python train.py --model="masked image model" --dataset="photos with spoken descriptions (Open Images, Localized Narratives)" --train_examples=203450 --image_size=32 --crop_scale_min=1 --horizontal_flip=true --rotation_deg=10 --color_jitter=0.1 --method="simmim" --mask_ratio=0.75 --loss="l1" --arch="vgg" --norm="batchnorm" --activation="mish" --depths=[2, 2, 4, 2] --kernel_size=3 --stem="single" --widths=[64, 96, 144, 208] --downsampling="max" --init="torch_default" --optimizer="muon" --muon_scale="original" --lr=0.04 --momentum=0.95 --nesterov=true --orthogonalizer="newton_schulz_5" --adamw_lr_other_params=0.0027 --grad_clip=0.5 --ema_decay=0.999 --steps=32200 --batch_size=384 --epochs=60.8 --lr_schedule="cosine" --final_lr_fraction=0.05 --warmup_steps=6440 --weight_decay=0.001 --adamw_weight_decay_other_params=0
Rows from block 5, named by matrix and row number. Each number is 128 + 32 x the weight over its row's rms, rounded and kept within 0 to 255. All counts start at 0. After the name is the row's rms in percent of the matrix's.
# conv: 3x3 conv (model.blocks.5.conv.weight, 144x144x3x3), inputs 120-134, a 3x3 kernel for each
conv.52 105 [ 93 130 172 100 130 165 124 133 160  89 125  75 127 152 132 151 154 136 151  99 126 159 113 165 164 104 127 140 143 132  65 131 146  91 145 123 160 148 156  90 109 146 129 120 188  77 150 134 129 118  90 101 108  69  74 131 109 115 149 115 122 137 123 120  93 137 146 148 133 142 105 140 114 124 109 113 105  97 135 147  97  94 125  86  98 113 103  97 130 141 103 120 104 100 112 100 103  96  53 118  96 101 132 101  83 114 122  71 140 138 180 118 138 155 141 141 161 162  89 121 133 110 158 115 113 158 145 113 152 168 139 129 191 135 150]
conv.53 102 [120 159 133 124 132  86 128  68  69  93 142 122 126 109 117 136 132 122 179 124 144 124 156 145  99 119 134  89 143 134  34 155  75  50 107  61 113  96 119 130 134 217 134 119 108 114 155 115  86 198 102 124 104 113 100  97 128 150 208 154 114 146 116 146  77 137 122 176 190 116 149 141 147 137 172 154  87  90 164 132 101 159 140 145 116  85 139 123  99 139 113 149 117 138 167 102 168 144 108 134 146 148 133 200 204 101 142 176  92 135 159 112 193 161 130 106 132 131 110  77 136 177 156 126 159  89 129 147 163 140 153 118 184 100 120]
conv.54 103 [117 129 110 137 149 111 145 134  96 118 138 138 102 145 145  86 124  99  92 145 130 127 163 128 112 118  68 177 152 131 111 102 134 164 136 156 170 126 154 119 117 130 152 114 151 123 124 121  91 224 112 186  88  79 106 115 126 113 158 117 116  85 110 134 107 132 185 255 161  98  28  70  94 117 117 136  94 116  81 110 112 138 171 161 215 199 167 172 181 121  88 153 119 115 203  98 149 159 100 116 123 133 175 224 146 157 105  89 123 174 134 115 155 116 125 122 143 103  84 103 109  68 140 116  95 138 113 125 180 128 195 168  87 137 116]
conv.55 102 [132 121 139 147 162 146 126 147 141 151 133 140 122  77 126  92 112 139 115 117 130 135 138 111 136 132 116 119 137 108 118 132 123 117 123 123 112 125 117 138 205 119 167 137 132 144 162 147 117  31 138 144 115 136 157 154 132 166  63 131 143 127 121 104 134 146 152  85 154 164 123 136 139  95 128 119  88 130 125 135 118 150 119 115 112  90 125 113 114 116 142 108 130 141 108 138 131  88 140 127 131 144 117  80  97 150 120 119 105 122 155 159  91 155 131 147 125 115 156 104  93 158 108 126 125 108 127 143 118 140 141 113 129 128 103]
conv.56 109 [138 128 137 153 167 152 121 115 129 113 127 146 113  99 153  83  74 109 130 129  75 101 139 130 129 157 157 130  94 150 121  44  83 137 128 123 122 120 154  90  88  68 162 107 106 136 131 117 142 168 114  77 126  66 176 120  96 141 104  74  81 105  76 147 154 142 139  94 112 142 160 163 141 122 151 135 124 104 141 145 116 153 131 177 159 134 177 121  98 114 163 181 133 135 133 124 112 146  91 151  96 122 127 138 129 135 199 133 106 132 113 139 102  97 159 129 126 152 143 103 147 141 106 131 126 122 101 155 135 125  80 128 120 177 204]
conv.57 093 [141 150 139  74 107 123 132 136 144 121  86 115  94  72 140 146 173 153 100 158 180 101 136 159  83 156 160 122 125 129  91  71 142 155 111 120 146 159 149 155 124 186 123 175 145 114 167 136 139 201  97 101 153 134 120 150 130 131  97   0 141 139 121 105 138  90 160  94  88 121 105 115 142 142 138 155 202 124 155 139  98 105  85 108 140 215  83 121 155  92 123  66 132 126 135 145 153 153 116 108  86 135 114 226 121 149 166  44 137 171 157 160  69 148 128 151 166  82 139 132 165 181 193 139 139 142 116  99 122 102 143 142 129  89 159]
conv.58 101 [123 111 108 122 115 129 128  86 142 130  77 116 145 190 133 137 126 140 108 150 137 138 154 124 147 120  92 138 128 114  98 176 117 128 149 142 138 161  99 100 124  70 137 128 126 134 132 139 145  63 138 140 141 124 115  98 105 147 128 130 137 130 127 118 134 137 102 147 133 130  97 118 120 150 140  92  95  70 112 124 130 110 104 116  32 255 176 101 143 123 142 193 117 110 126 104 148 112 124 102 171 146 127 120  82 112 138 110 157 108  70 159 159 132 140 125 124 120 144 151 109 144 107 133 118 110 149 148 121 154 107 123 135 133 104]
conv.59 106 [109  78 116 160  58 163 129  78 133 118 130 148 120 120 117 139  96 126 151 125 106 177 175 197 140 137 200 141 113 126 119  78 120 146 105  71 115 140 104 109 113 119 121  62 139 136 132  91 211 136 122 136 130  97 146  78  83 191 106 121 170 202 154 124 104 111 122  97  89  88 206 122  97 129 108 111  93 134 126  38 116  94 109 206 125 137 156 125 127 138 129 133 177 139  87 162 142  82 137 113 109 122 158 140 143 118 156 109 158 124 100 140  91 168 150 132 114  85 100  50 118 112  52 132 113 115 116 152 119 127 137 132 156 156 121]
conv.60 097 [107 110 141 132 150 147 128  96  68 154 118 116 108 100 101  79 114  73  64  49  33  83 148  97  85  95  70  89  63  92 108 100 116 135 130 109 122 139 111  79 172  89 136 170 169 143 131 102 148 138 117  87 115 107 131  94 179 186 174 173 113 165  98 154 170 146 166 133 131 158 170 143 142 141 148  93 131 111 115 179 118 127 156 131 126 143 125 115 154 179 109 107  95 154 148 108 150  68 102 163 122 139 189 107 107 132 120 124 125 111  71 143 135  74 174 140 146 200 139 168 192 110 167  99 126 164  92 132 142  98 136 122 108 163 154]
conv.61 090 [ 83 101 105  99 136 132  90 112  97 156  46 141 101  98 103 107  97 111 136 118 129 111 130 145 122 125 117 118 135 123 125  90 116 137 109  86 137 111 109 131 140 141 102 116 124  97 161 137 134 124  92 124 134 136 116  51  79 105  99 132 146  60 182  93  91 141 163  93  98 107  32 126 142 141 132  94 187 116 126 130 105 188 107 124 164  74  79 162 111 147 139  89 156 124 126 126 131 154 152 146 161 135 145 182 114 169 126 109 110 188 137 124 179 132 123 137 110 101 101 135 128 123 136 118 133 117 132  75 110 121 178 154 143 129 125]
conv.62 093 [159 175 170 190 144 170 123 127 138  92 162 101 159 144 178  86 100 117 138 148 148 154 155 150 183 153  89 111 169 176 127 152 186 168  67 137 135 113 140 134 147 142 127 122 168 109  59  76 106 118  77 166 122 105 141 104 151 161 115 132 195  82 111 125 138 134 143 246 187 151 182 117 110 120  93 134 128 141 101 142 113 106  82 107 140 132 174 137  65 150  84 129 116 121 121 123 103 158  98 133 142  89 139 106 174 154 134 149 120 105 101 103 100 119 106 177 130  84 119 120 193 146 128 113 127 121 118  58  97 104  49  97 101  72  96]
conv.63 101 [131 125 121 133 112 134 132 119 120 134 138 126 153  93 121 132 118 133  93 108 131 182 140 145 120 114 103 127 143 106 120 167 128 153 157 144  96 108  73 123 130 110 165 146 120 151 148 135 145 111 106 126 155 120 100 127 100  81 125  91 150  85 101 129 139 129 144  94 103 144 199 116 124  85 111 125  58 132 128 132 127 109 127 129 164  69 110 104  84 137 147 118 132 148 167 124 147 113 119 130 123 133 112  71 152 150  96 118 114 156 149  80 174 148 133 108 134 131 132 105 142 160 136 133 139  90 125 155 142 161 202 133 128 130 139]
conv.64 106 [127  99  97 141 139 109 142 120 130 151 142 105 135 141 122  97 124 127 125 119 103 119 117 134 104 123 144 130 105 113 139 104 118 149 123 128 121 128 210 125 164 188 136 104 111 115 136 149 160 106 122 161 115 107 145 125 128 105 160 140  96 122 153 109 105 143 140 131 161 200 173 162  97  94  83  88  28  47 172 140 117 140 113 150 159 164 170 124 147 119 175 112 171 177  79 169 185 113 157 119 111 121 175 116 129 138 131 108 146  86 138 138 109 147 160  99 134 100 126 164 143 136 171 153  75 119 129 107 114 121 140 100 117 120 189]
conv.65 099 [102  71 128 148 137 182 161 172 157 142 153 202 152 124 153 130 128 109 129 115 136  80  47  99 138 158 130 115 103 118 117 135 111 109 124 155 137 140 116  62  61 119 193 199 205 128 141 124  57 137 103  79  70  91 118 122  78 101  97 118 130 116 150 170 146 107 114  98 127 121 106 102 162 124 117 180 132 163 168 174 172 128 128 165 138 152 143 138 142 145 109  78 150 160 136 203 217 188 200 140  63 119  98 243 127 103 123 129 127 100 169 133 166 149  99 168 146  86 116  92  79 108  88 110 118 105 132 166 108 138 181 162 180 125  97]
conv.66 102 [123 129 105 136 122 117 161 136 143 159 125 150 148 150 107 125 105 102 174 140 113 151 170 135 188 156 138 162 122  63 132 137 138 167 186 123 152 151 148  63 112  99  90 139 119  91 126 148 166 173 182  83 121  60 124 105 121 111 124 129  69  96  99  92  65  90 135  95  94  84  86  58 143  83 130 128 115 133 142  83 122 119 134 121 114 118 109 111 116  89 132  95 109  90 153 125 147 145 111 128 175 141 138 102 150 123 136 130 120 183 133 121 133  98 128 162 106 155 121 160 186 172 170 107  86 110 108 127 125 113 125 137 140  92 123]
conv.67 091 [137 151  98 112 124  84  89 131 118 120 104 110 132 139  81 130 125  91 131 148  77 131 163 101 162 180 174 142 112 128 139 142 111 108 130 118 103  88 170 133 100 203 133  89 123 115 115 171  95  55 188 121 165 141 162 149 112 152 135 160  91 180 123 136 148 141 185 255 175 154 201 174 155 144 134 141 114 116 147 126 105 139 169 131 135 199 175 122 182 121  82  74 158 171 114 151 121 139 104 135  76 146 182 150 190 120  58 146 147  88 124 134 144  88 122  79 114 141  91 109  88 143 131 109 149 103 118 100 140 138 107 129 141  67 126]
conv.68 097 [100 124 141 105 142 143 115 134  97 141 106 156 126  61 123 146  77 138 102 126 158  72 141 168 151 133 113 149 164 139 110 167 166 162  91 117 127 120 140 116 209 164  98 130 126 109  98  91 137 163 116 150 162 125  89  61 123 135  70 122 126 183 120 116 146 120 123  48 162 150 167 155 130 136 126 132  86 110 122 155 159 181 164 127 192  85 133 100 137 158 118  93 124 108 118 135 109  48 151 107 111 155 204 108 106 125  93 122 102 103  73 101 181 144 139 123 135  97  97 148  95 151 146  76  88  88 115 122 131 147 224 127 125 136  93]
conv.69 105 [144 126 143 143 129 143 134 125 129 113 133 108 123 142 114 107 107 106 107 158 140 140 181 114 134 138 145 141 128 115 142 129 124 119 140  86 137 131 116 140 140 149 126 125  96 145 159 146 106 109  97 112 128 118 119  79  66 161 125  72 127 127 122 115 113 135 126 165 151 130 108 127 106 135 143 130  76 109 134 121 114 108 157 116 150 157  97 145 117 121  99 104 117 129 123 143 130 134 110 140 140 138 111 116 136 161 138 155 121 148 100 129 166 128 122 118 124 126 122 128 115 106 121 138 148 145 140 126 115 144 145 111 129 107 128]
conv.70 096 [169 154 164 119 149 131 130 122 102 114 113 164  70  51 165 111  92 171  75  94 113  90 161 163 104 115 107 151 129 149 116 113 181 124  71  80 158 131  51  87  86  51 179 162 151 120 118 135 125 127 124 111  79 124 125  99 150 144 152 168 142 171 126 101 157 131 101 239  74 116 120 120 128 186 235  86  95 151 123 153 137  78 140 111 114  69 162 138 148 108 152 169 123 127 142  77 165 132 108 120 114 113 144 168 153 164 117  77 159 147 165 158 118 126 156  94 140 113  82  88 125 111 112 129  91 104 165 172 135 167 255 113 123 173 161]
conv.71 106 [144 127 121 123  68 139 151  92 138 125 144 109 161 139 147  96  78 138 123 110 136 122 159 130 146 171 139 122 110 134 100 163 133 135 146 132 125 147 148 104 145  89 114 102 118 127 145 184 158 188 126 176 117 137 154 111 137 180  74  59 122 152 145 134 121 147 125 201  91  96  89  87 129  87 119 121  31 126 142 106 171 134 129  88 152   0  94 137  71 113 144 156 122 150 131  95 164 106 136 129 124 107 135 145 101 127 126 124 114 182 143  99 240 158 133 110 162 100 141 133 119 153 116 122 137 138 134 148  95 119 197 132 101 132 145]
conv.72 101 [120 138 121 115 132 140 154 118 138 114 120 120 123 209 111 134 123  94 136 122 112 161 100 119 118 127 111 140 153 129 155 121 111 130 125 109 127 129 151 142 142 169 138 140 157 131 134 122 143  97 136 124 113 131 108 113 120 125 238  91 124 180 124 125 129 127 212 182 121 110 164 126 130 149 113 131 112 122 136  90 136 129 160 129 125 166 117 147  93 142 113 139 133 124 131 111 154 156 143 133 135 150 113  89 138 149  68 136  96 105 116 165 106 126 108 136 129 143 113 114 146 107 100  97 121 107 117  92 111  92 120 144 108 115 128]
conv.73 108 [126 127 133  99 108 109  81  91  91 193 125  99 139 106 125 102 140 112 156 128 122 134 127 155 149 135 131 104 107 181 110 123 161  88 145 154  89  69 117  97  85  96  94 127 116 103 119 131 122  99 105  98 133 105  98 134  96 167 144 108 161 164 142 102 111  98  90 169  48 125 129  99 104  90  60 157 108  57 137 132 139 132  75  58 168 122 110 144 102 114 149  94 160 115 134 134 109 101  59 110  89  36 176 121 119 143 103 127 105 155 160 108 122 157 117 130 135 193  99 165 181  53 111 197 106 100 118 121 113 124 149 187 137 125 105]
conv.74 102 [115 140 176 148 116 166 149 101 118 109 205 145 103 172 138 112 131 122 154 163 162 134 144 199 151 115 147 111  74 116  79 143 131  62 137 118 156 140 135 126  93 110 119  89 153  97 138 104 122  58 144 168  97 150 165 122 129 107 112  90 158 110 119 135  94 104 144 150 148  96  96  94 197 151 166 179  90 137 185 113 130 127 132 178 123 116 120 120  44  95 147 150 147 120  96 132 139 165 122 133 145 121 126  99 125 139  45 108 121 107 110  97 187 129 136 130 118 140 116 132 105 109 113  89  86 145 204 131 113 166 141 165 152 143 115]
conv.75 102 [159 114 158 111  78  92  92  81 104 102 108  78 100  77  84 121  47  86 159 142 123 110 124 119 174 127 142 166  85  78 120  61  83 106  53  26 101 183 125  79 186 130 151 140 106 127 107  78 178 147  99 211 160 116 125 126 160 207  51 130 142  31 132 119 132 144 131  79 157 109 115 169 137  86 119 195 117 176 215 123 172 153 143 123 138 113 148 141 151 147 126 110 125  98 130 105 126  83  83 173 159 136 168  83 124 169 106 110 148 119 131 124 141 125 170 137 114 140 132 109 171 128 183 108 116 190 119 153 132 158 116 129  59 180 138]
conv.76 093 [ 95 100  92 155 169 121  91  81  89 112 128 134  97 173  92 170 191  98 121 122 117 148 186 186 163 160 148 131 155 145 159 150 192 129 169 131 124 134 131 124 171 169 129 137 147 142 177 119 125 164 140 142 131 107 108 102 116  98  89 144 147 135 109 135  93 109  24  88  87 148 163 105 134 120 119  99  75  84 122 146 128 127  88  93 139 100 164 142 142 165 105 121 158 158 168 135 110 101 126 125 159  96 119 199 112 152 173 134 154 218 157  64 115 136 131 131 121 119 116 118 115 118  71 117 150 109 146 125 123 130 120 121 139 108 157]
conv.77 101 [130 125 144 124 148 148 129 133 112 140 110 115 127 142  54 147 123 160 158 121 128  57  90 118 108 150 129 161 130 155 146 115 191 155 148 154 116 120 118 140 119 144 153 159 153 108 103 119 104 230 150 133 100 127 123 149 158 105 124 175 114 163 151  91 145 116 101  66 120 161  28 139 121 157 145 110 134 100 136 112 153 127 141 137  93  30 151 149 121 100 132 122 101 108 133 141 102 123 105 117 147 130 117 123 118 135  47 124 107 101 143 143 195 205  97 187 131 110 115 116 137 141 119  94 125 147 127 142 117 115 131  97 104 150  97]
conv.78 099 [ 90 131 146 179 163 122 136 120  85 114 110 124 113 145 187  98  80 129 162 129 161 102 120 126  87 184 134 102  80 115  92 132 103 116 192 143 148 120 135 135 177  93  88 142 125 119 167  92 103 117 115  87  71 118 135 159 129 145 134 134 169 177 117 145 158 111 151 194 153  93 133 159 113 117 135 159 193 149 142 112  94 157 148 143  96 112 110  76  70 127 153 133 116 149 163 122 125  97 122 140 197 138  90 240 147  56 134 141 149 131  97 179 130 144 145 172 114 141  97 103  96 115 151 111 175 160 189 153 104 197 199 154 156 150 126]
conv.79 101 [116  97 151 130 153 167 117 166 123 126 100 113 134 124 131 137 118 121 135 151 124 153 174  98 137 138  71  95 145 172  93 112 140 126 161 165 126 114 150 135 153 107 135 143  75 161 137 158 151  76 123 149 124 142 184 202 132 171 183  56 123 107  98 138 201  67 169 211 137 126  60 102 125 105 128 131 118 140 131 101 115 118 134 108 203 187 119 113  96 129 131 132 126 127 126 146 150 124 124 146 186 100 188 141  97 136 120 110 128 101 106 152 174 136 127 124 107 123 103 130  65 122 156 128 166 144 116 144 147 213 254 144 129 111 112]
conv.80 101 [ 91  99  89 147 142 109 133 134 131 158 131  87 128 122 157 131 152 159 140 120 116 143 185  97 138 130 105 136 117 124 105 110 126 124 118 128 112  94 137 103 134 165 131 121 120 142 113 150 134 102 146 140 125 140 153  43 128 129 194 161 147 134 138  93  80 140 119 153 185 131  92 110 127  94 132 121 111 152 136 111 122 136  65 135 127  24 120 122 168 148 130  95 137 148 124 144 138 139 151 113 149 118 121 171 130 135 143  88 103   0 155 140  86 146 138 159 135 127 117 128 150  59 134 105  71  97 133 137 126 143 173 138 119 123 118]
conv.81 090 [139  78 119 146 103 130 134 130 160 155 101 116 176 141 176 106  22 120  61 143 120 100 124 110 127 146 121 153 124 115 157 128 198 151 170 175  97 124  77 111 113 103 145 156 140  95 173 108 168 162 152 142 126 104 123 171 194 133 113 158 125 125 119 126 103 129 151 176 165 140 102 156  86  65 127  85  24 109 111 108 171 123 124 128 160 144 140 119 141 146 121 167  91 105 161 128  62  76  66  96 150 140 114 144 105 149 113 122 122 104 106  99 161  64 124  99 131 126 124 166 148 175 150 120 139 159 104  89  92 103  90  63 109 118 158]
conv.82 102 [188 132 136 172 132 106 148 115 105 131 169 128 118 135 111 134 110  76 149  99 156 162 125 121 114 185 147 172 141  36 152 151  57 145  84  66 103 151 142 132 184 132 121 164 191 104 110 105  39  79 128  98 104 148 104 132 129  83 118  85 130 164 183 114 160 128 116  85  80 131  94 157 160 157 157 107  64  94 111 103 105 172 160 134 171 163 174 109  75  64 137 141 160 149  99 110  85  76 139 135 155 127 137 104  87  83  84  63  69  43 132 113 148 137 142  98 151 172 160 172 142 147 125 162 146 177 118 142 140  62 115 140 147 152 117]
conv.83 096 [164 129 115 173 148 170 126  94  96 121 163 130 124 102 136 155 169 170 121 146 141 191 141 149 124 102  83 135 105 100 172 140 144 139 144 141  96 107 127 127 139 113 115 188 145 112 150 123 132 255 111 125 130 129 144 168 149 126 188 144 146 156 129 137  97  90  41 242 116 117 106  88 171 141 167 129 124 245 135 139 166 124 121 132 119 184 130 155 172  98 149 149 156 136 156 123 154 255 183 143 148 128 109 164 150 142 150 123  97  99 131 155 166 128 136 127 144 123 150 194 146 143 123  99 112 129 136 163 124 119 195 170 141 146 128]
conv.84 096 [137 133 135 160  83  69 131  83 105 159 133 114 153 109 110 154 130 103 142 108 125 129 115 138 152 138 122 115 101 124 147 131 117 126  97 116 142 146 162  89 100  97 116 162 150 105 158 127 189 237 194 124 114 122 155 131 101 220 177 109 110  94 107 153  83 141  79 155 136 185 142 148 142 112 154 160 117 105 169 134 127 124  70 105 109 180 175 131 119 154 139 155 113 100 111 101 118  89 122  61 141 128 136  45 166  92 158 121  91 119 106 129 178 169 135 144 166  92 155 159  88 156 134 125 143 110 122 132 106 156 170 174 156 112  92]
conv.85 099 [152 155 151 107 152 122 107 125 185  69 115 111  65 159 117 149 143 136  92 140  97  93 124  83  65  88  81 115  90  91  90 131 113 105 118 126 167  86 116 210 140 146 150 150 105 158  97  95 142  90 130 152 154 124 105 142 114 140 168  94 107  92  97 129 144 129 106  68 109 127 112 175 136 118 154 117 106 144 129 141 158 114 117  97 149 104 132 120  88 130 112  81 156  89 143 137 107 132  92 109 146 115 102 138 141  90 130  80 118 151  30 161 172 108 131 172 117 149 121 111 198 140  97 144 119 131 154 124 112 144 112 167 124 117 184]
conv.86 092 [113  95 114 145 123 117 168 147 149 154 163 156  95 111 137  64  95 139 153 140 131 105 104 115 177 147 119 126 122 119 145 144 107 101  92  81 101 115 193 109 108 169 139 131 137 154 151 139 153  85 107 125  68 129 131 149 103 122 255 210 156 130 141 106 168 146 111 141 151 168 194 168 176 150 133 104  87 115 116 128 117 137 166 126 174 147  78 151 120 120 133 129 142 119  95 150 101  71 152 152 178 121 120 110 129 134 126 123 119 129 162 105 125 138 124 130 135 125 134 143 100  63 133 150 120 132 146 149  88 116  91  84 115 156 103]
conv.87 105 [120  97 114 143 125  89 126 152 176  84  67 145 136 152 119 114 177 106 130 116  97 116 158  99 147 154 141 136 147 119 126 133 117 108 134 112 121 167 113 109 182 122  82 173 135 105 135 116 113  63 148 145 121 157 137 157 162 101 147 224 137 173 188 127 143 173 120 131 137 168 145 144 119 141 135 115 171  82 122 111 150  96 135 155 111 142 145 121 149  92  83 129 160 110 133 128 144 151  93 154  43 107 143 130 128 128 108 183 104 114  97 101 104 143 154 120 127 167 139  67  93 165 192 129 109 124 118 124 141 119 177  92 136 153 104]
conv.88 099 [138 170 201 128 146 110 120 108 101 117 128 158 130 166 180 168 194 174 123 160 148 155 225 154 138 199 153 131 145 127 112 147 157 136 131 170 109 136  95  70  99  38 138 124 158 114  93 107 109  92 160 146 181 144 147 132 111 157 226 123 151 139 170 114 171 142 145 200  71 111 164 158 131 164 112 166 206  77 104 153  92 130 179 151 122  64  98 141 125 111 136 157 122 106 145 136 130 155 151 126 147 115 109 112  73 149 159 115 101 134 130 112 150 130 100 129 143 106  95 148 124 145 178 138 124 106 134 123 136 156 151 175 152 142 134]
conv.89 091 [156 128 164  51 108 123 158 167 156 104 147 123  97 149 168 101 121 124 147 101 121 106 100 132 119  74  86 173 107 167 145 140 134 118 146 162 125 107 125 141 135 157 136 142 131 143 115 153 134 173  65 116 121 107 123 152 112 164 166  95  78  96 123  92 100 118 143 195  79 108 108 115 100  69 119 121  77 119 143 150 162 141 217 168 163 255 228 110 138 139 163 144 159 145 109 109 152 143 133 138 198 136 110  89  76 148 182  95 136 114 126 123  74 125 110 101 111 140 128  91 222 207 128 101 127 139 119 138 156 135 209 169 129 156 138]
conv.90 097 [149 126 113 141 137 107 133 145  93 121 118 120 127 119  95  91 137 107 106 127 110 110 124 155 112 136 126 133 105 107 156  57 126 126 124 117 106 114 159 137 113 136 137 153 149 117  95  92  59 151 146  99 157  78 108  91 160 107 107 117  89  68 105 128  85 128 118 121 134 131 174 126 129 115 128 154  86 106 119 118 136  93  66 140 144 172  21 129 133 116 124 145 165 108 138  56 160 155 168 129 123 127 115 115 125 135 144 135 135  89  88 128 109 156 120 153 122  97 127 114 149 119 104 126 103 110 118 161 131 115 237 144 139 133 120]
conv.91 103 [137 137 115 125 139 107 123 101 134 150 180 115 134 102 159 133 129 118 122 109 102 144 144 135 111 146 114 131 126 121 108 115 127 124 116 109 108  89 154  93 111 155 113 126 116 119 121 154 147  93 117 146 136 130 146 161 108 135 172 112 137 148 139 130  35 137  94  28 124 114  78 122 149 105 122 112  39 137 125 101 131 102 162 134 103 142 104 115 109 124 116 134 120 120 122 113 138 134 126 134  97 114 137 115  68 117 157 113 123 255 155 139 218 136 131 152 132 147 124 142 135 108 120 103 112 114 115 127 125 125 173 137 134 141 124]
conv.92 104 [111 121  81 140  84  82 104 122 140  80  99 105 118 122  94 107  96 123 105 135 128 138  70 106  77 108 146  93  98 125 128 156 137 150 121 130 150 156 135 140 152 116  94  76  79  96 118 103 129   0 119 168 169 112 118 125  62 136  71 152  98 153 122 103 126 125 176  66 145 106 122 124 101 132 146 101 122 134 118 118 128 128 160 118 117 144  87 129 127  96 130 127 134 107 149 146 143 119 152 100 138 134 114 101 158 119  77  83 132 216 136 152  19 114 124  95 123  85 101 106  90 172 169 126 151 158 136 110 135 144 147 138 125 165 125]
conv.93 101 [137 104 141 108  84 100 125 125 180 172 175 155 191 158 158 123 108 137 107 150 158 104 165 180  68 116 141 181 153 180 167 132  95 141 165  89 165 192 165 108  64  86  48  73  84 160 147 137 137 206 116 147  93 146 130 170 127 100 162 157 140 143 132 129  98 146 143 111 194 103 128 129 179 152 172 110 113  83 153 121 128 129 145 127 150 176 121 106  83 125 171 209 157 154 126 155 144  59 144 120 151 141  81 208 167  93 124 120 122 163  87 191 120 157 138 123 122  83  88  77 197 166 146 117 169 126 200 123 169 165  92 160 138 128 160]
conv.94 098 [151 118  94 103 142  96 131 152 141 188 192 161 188 144 211 116 122 191 129  61 130 149  66 156 174  70 143  94 118 125 121 159 173 110 105 164  95 113 138  78 109 110  74 105  31 123  94 138 161 210 127 113 150 135 137 152 152 133 161  97 165 112 112 157 144 155 178 193 110 135 174  92 128  46 129  49  34 102 120 191 157 122 100 108 133 114 135 138 165  96 161 140 175 110 123 117 116 159 173 168  93  71 157 144 120 131 206 139 147 153 129 120 155  55 132 116  90 119 140  89 166 200 196  97 120 111 167 144 113 133 187 128 143 175 147]
conv.95 101 [173 154 165 122 105 123 135 140 160 114  95 122 108 119 148  86  71 117 107 107 100 115 124 129 153 108 129 148 132 112 120 116 103  73 137 101 160 197 127 111  90  66 153 123 140 114 101 106 157 175 135  81 117 111 111 103  96  93 141 158 125 136 166  92 111  89 164 238 139 130 166 165 152 115 118 163 115 123 164 199 172 102 111 112 120 176  95 121 152 156 110 116 111 123 114 128 102  97 112  77 102  53 155 175 147 127 140 136 152 108 116 156 197 129 159 145  85 114  90 137  46   5  22 138 161 162  80  35  42 238 215 163 144 177 163]
conv.96 107 [116   9  92 196  89 150 158 161 143 116 112 125 130 110 126 156 101 115 172 148 154  89  69 167 113 115 130 145  92  92 138 106 119 138 191 149  93 171 121  95 141  86 163 126 129 147 162 162  76 176 118  68  64  52 110 121  76 161 119  71 109 140 134 120  98 120  96 163 139 124  97 127 103  55  91 120   0  73 196 132 153 123 132  99  85 156 139 107 131 130 114 132  92 145 212 115 167 169 102 106  92 112 140 144 161 136 149  78 136 142 118 157 125 131 126 134 107 142 112 147 139 161 160 113  61 115 103 128 127 132 114 153 142 144 143]
conv.97 101 [134 121 122 108  69  61 117 126 135 123 119 143 137 129 137 126 124 153 188 142 133 194 129  83 138 159 106  86 114 125 105 137 148 120 120 118 111 130  98 106 108 114 151 165 119 128 154 116 142 176 137 121 135 156 134 125  69 137 139  97 116  94 101 169 166 105 116 255 145 133  85  89 131 136  75 113 106  70 131 123 109 125 111  94  67 246 121 114 123 125 149 142 143 126 145 109 138 102 178 130 134 133 129 119 142 115 106 124 142 209 135  99 214 147 110 165 141 116 130 119  88 130 131  91 112  92 119 133 118 132 146 155 138  79 139]
conv.98 100 [144 132  95 183 115 107 134 124 123  98 140 132 104 119 121 141  87 120  95 129 145  90 108 135 125 144 121 112  92  90 131 150 143 126 111 122 116 131  72 157 115 104 126 142 111 149  96 129  96 139 191  99 153 178  96 121 134  59 112 141 148 141  80 125 128 170  72 255 216 158 130 153 121 118 123 125  84 108 132 115 142 114  97 101 148 151 140 124  95 151 151 173 166 133 155 152 171 133 155 128 116 125  68  59 134 104 120 127 171  70 122 110 175 145 140  91 152 111 150 108  86 149  97 120 131  89 152 126 148 108 134 135 141 119 153]
conv.99 098 [132 130 131 114 123 104 110 126 119 121 132 109  87 153 140  63 155 163 102 107 102 104 123 106 121 123 150 136 147 158 112 170 139 109 110 111 146 114 142 133 125 153 146 164 197 108  96 157 137 122 127 142 113 121  72 117 155  85  81 104 113 116 123 151 146 152 171  62  66 102  97  90 135 145 123 113  91  92 196 172 129 111 119 133  46 114  92  96 112 115 143 126 107 195 119 103 121 103  63  83  61 125 116 188  62 114  93  86 160 154 153 112 134 115 103 116 107 128 158 144  94 124 150  94 149 138 127  96 169 147 199 138 143 135 159]
conv.100 100 [132  97 130 155  91  71 142 128 122 155 160 121 118 123 125 142  91 141 134 114 107 151 116 112 176 140 147 131 104 118 130 134  96 144 149 151  94 108 134 102 142 135 120 148 110 117 165 112  79 171 135  89 131 105 102 136 131 100 105 156  81  73  62 133 106 152 117  77 141 110 129 147 138 109 151 183  34  64 152 124 149 142 157 147  96 191 193 117  72 126 116 157 133 175 143 156 166 167 163 155 152 160 141  73 105 118 133 119 139 140 108 164 110 157 122 144 136 107 144 146  83 143 146 122 122  70 144 105 129 179 144 121 129 153 147]
conv.101 107 [134 141 143 132 126 137 108 107 125 110 130 136 143 116  92 131 108 143 131 106  89 156 183 146 136 131 140 146 142 133 108 204 159 130 121 115 126 150  88 125 157 114 172 145 122 111 102  79 152 170 155 128 103 106 143 109 129 126 200 141 133 114 139 135 121 122 145 103  98 125 124 136 148 140 150  65   0   0 183 158 170 134 158 151 125  78 109 126 134 139 143 151  91 134  88 115 105  95  94 135 138 141 148  82 105 141 156 163 151 100 127 125 134 112 113 115 143 153 104 189 171 132 148 131 104 131 147 165 168 108 101 121 147 142 123]
conv.102 100 [110  92 113 117 112 183 158 138 125 166 154 127 127 145 158 110 139 127 110 120 125  58  97 179  82 114 187 103 136 129 141 168 174 153 154 147  94 155 158 108 125 146 115 163  75 106  73 117 149 156 162 122 123 147  79  72 110  91 110 134  76 145 149 118  88  63 125 127  78 108 109  75 111  81 119 110  52 122 135 117  77 171 117 105 130 119  85 121 141 130 137 124 121  93 130 114  92 128  95  89 135 162 130 141 106 120 147 115 101 105 147 127 154 108 101  80 114 136 102  89 143 106 107 146 130 126 150 126 141 162  99  92 120 140 146]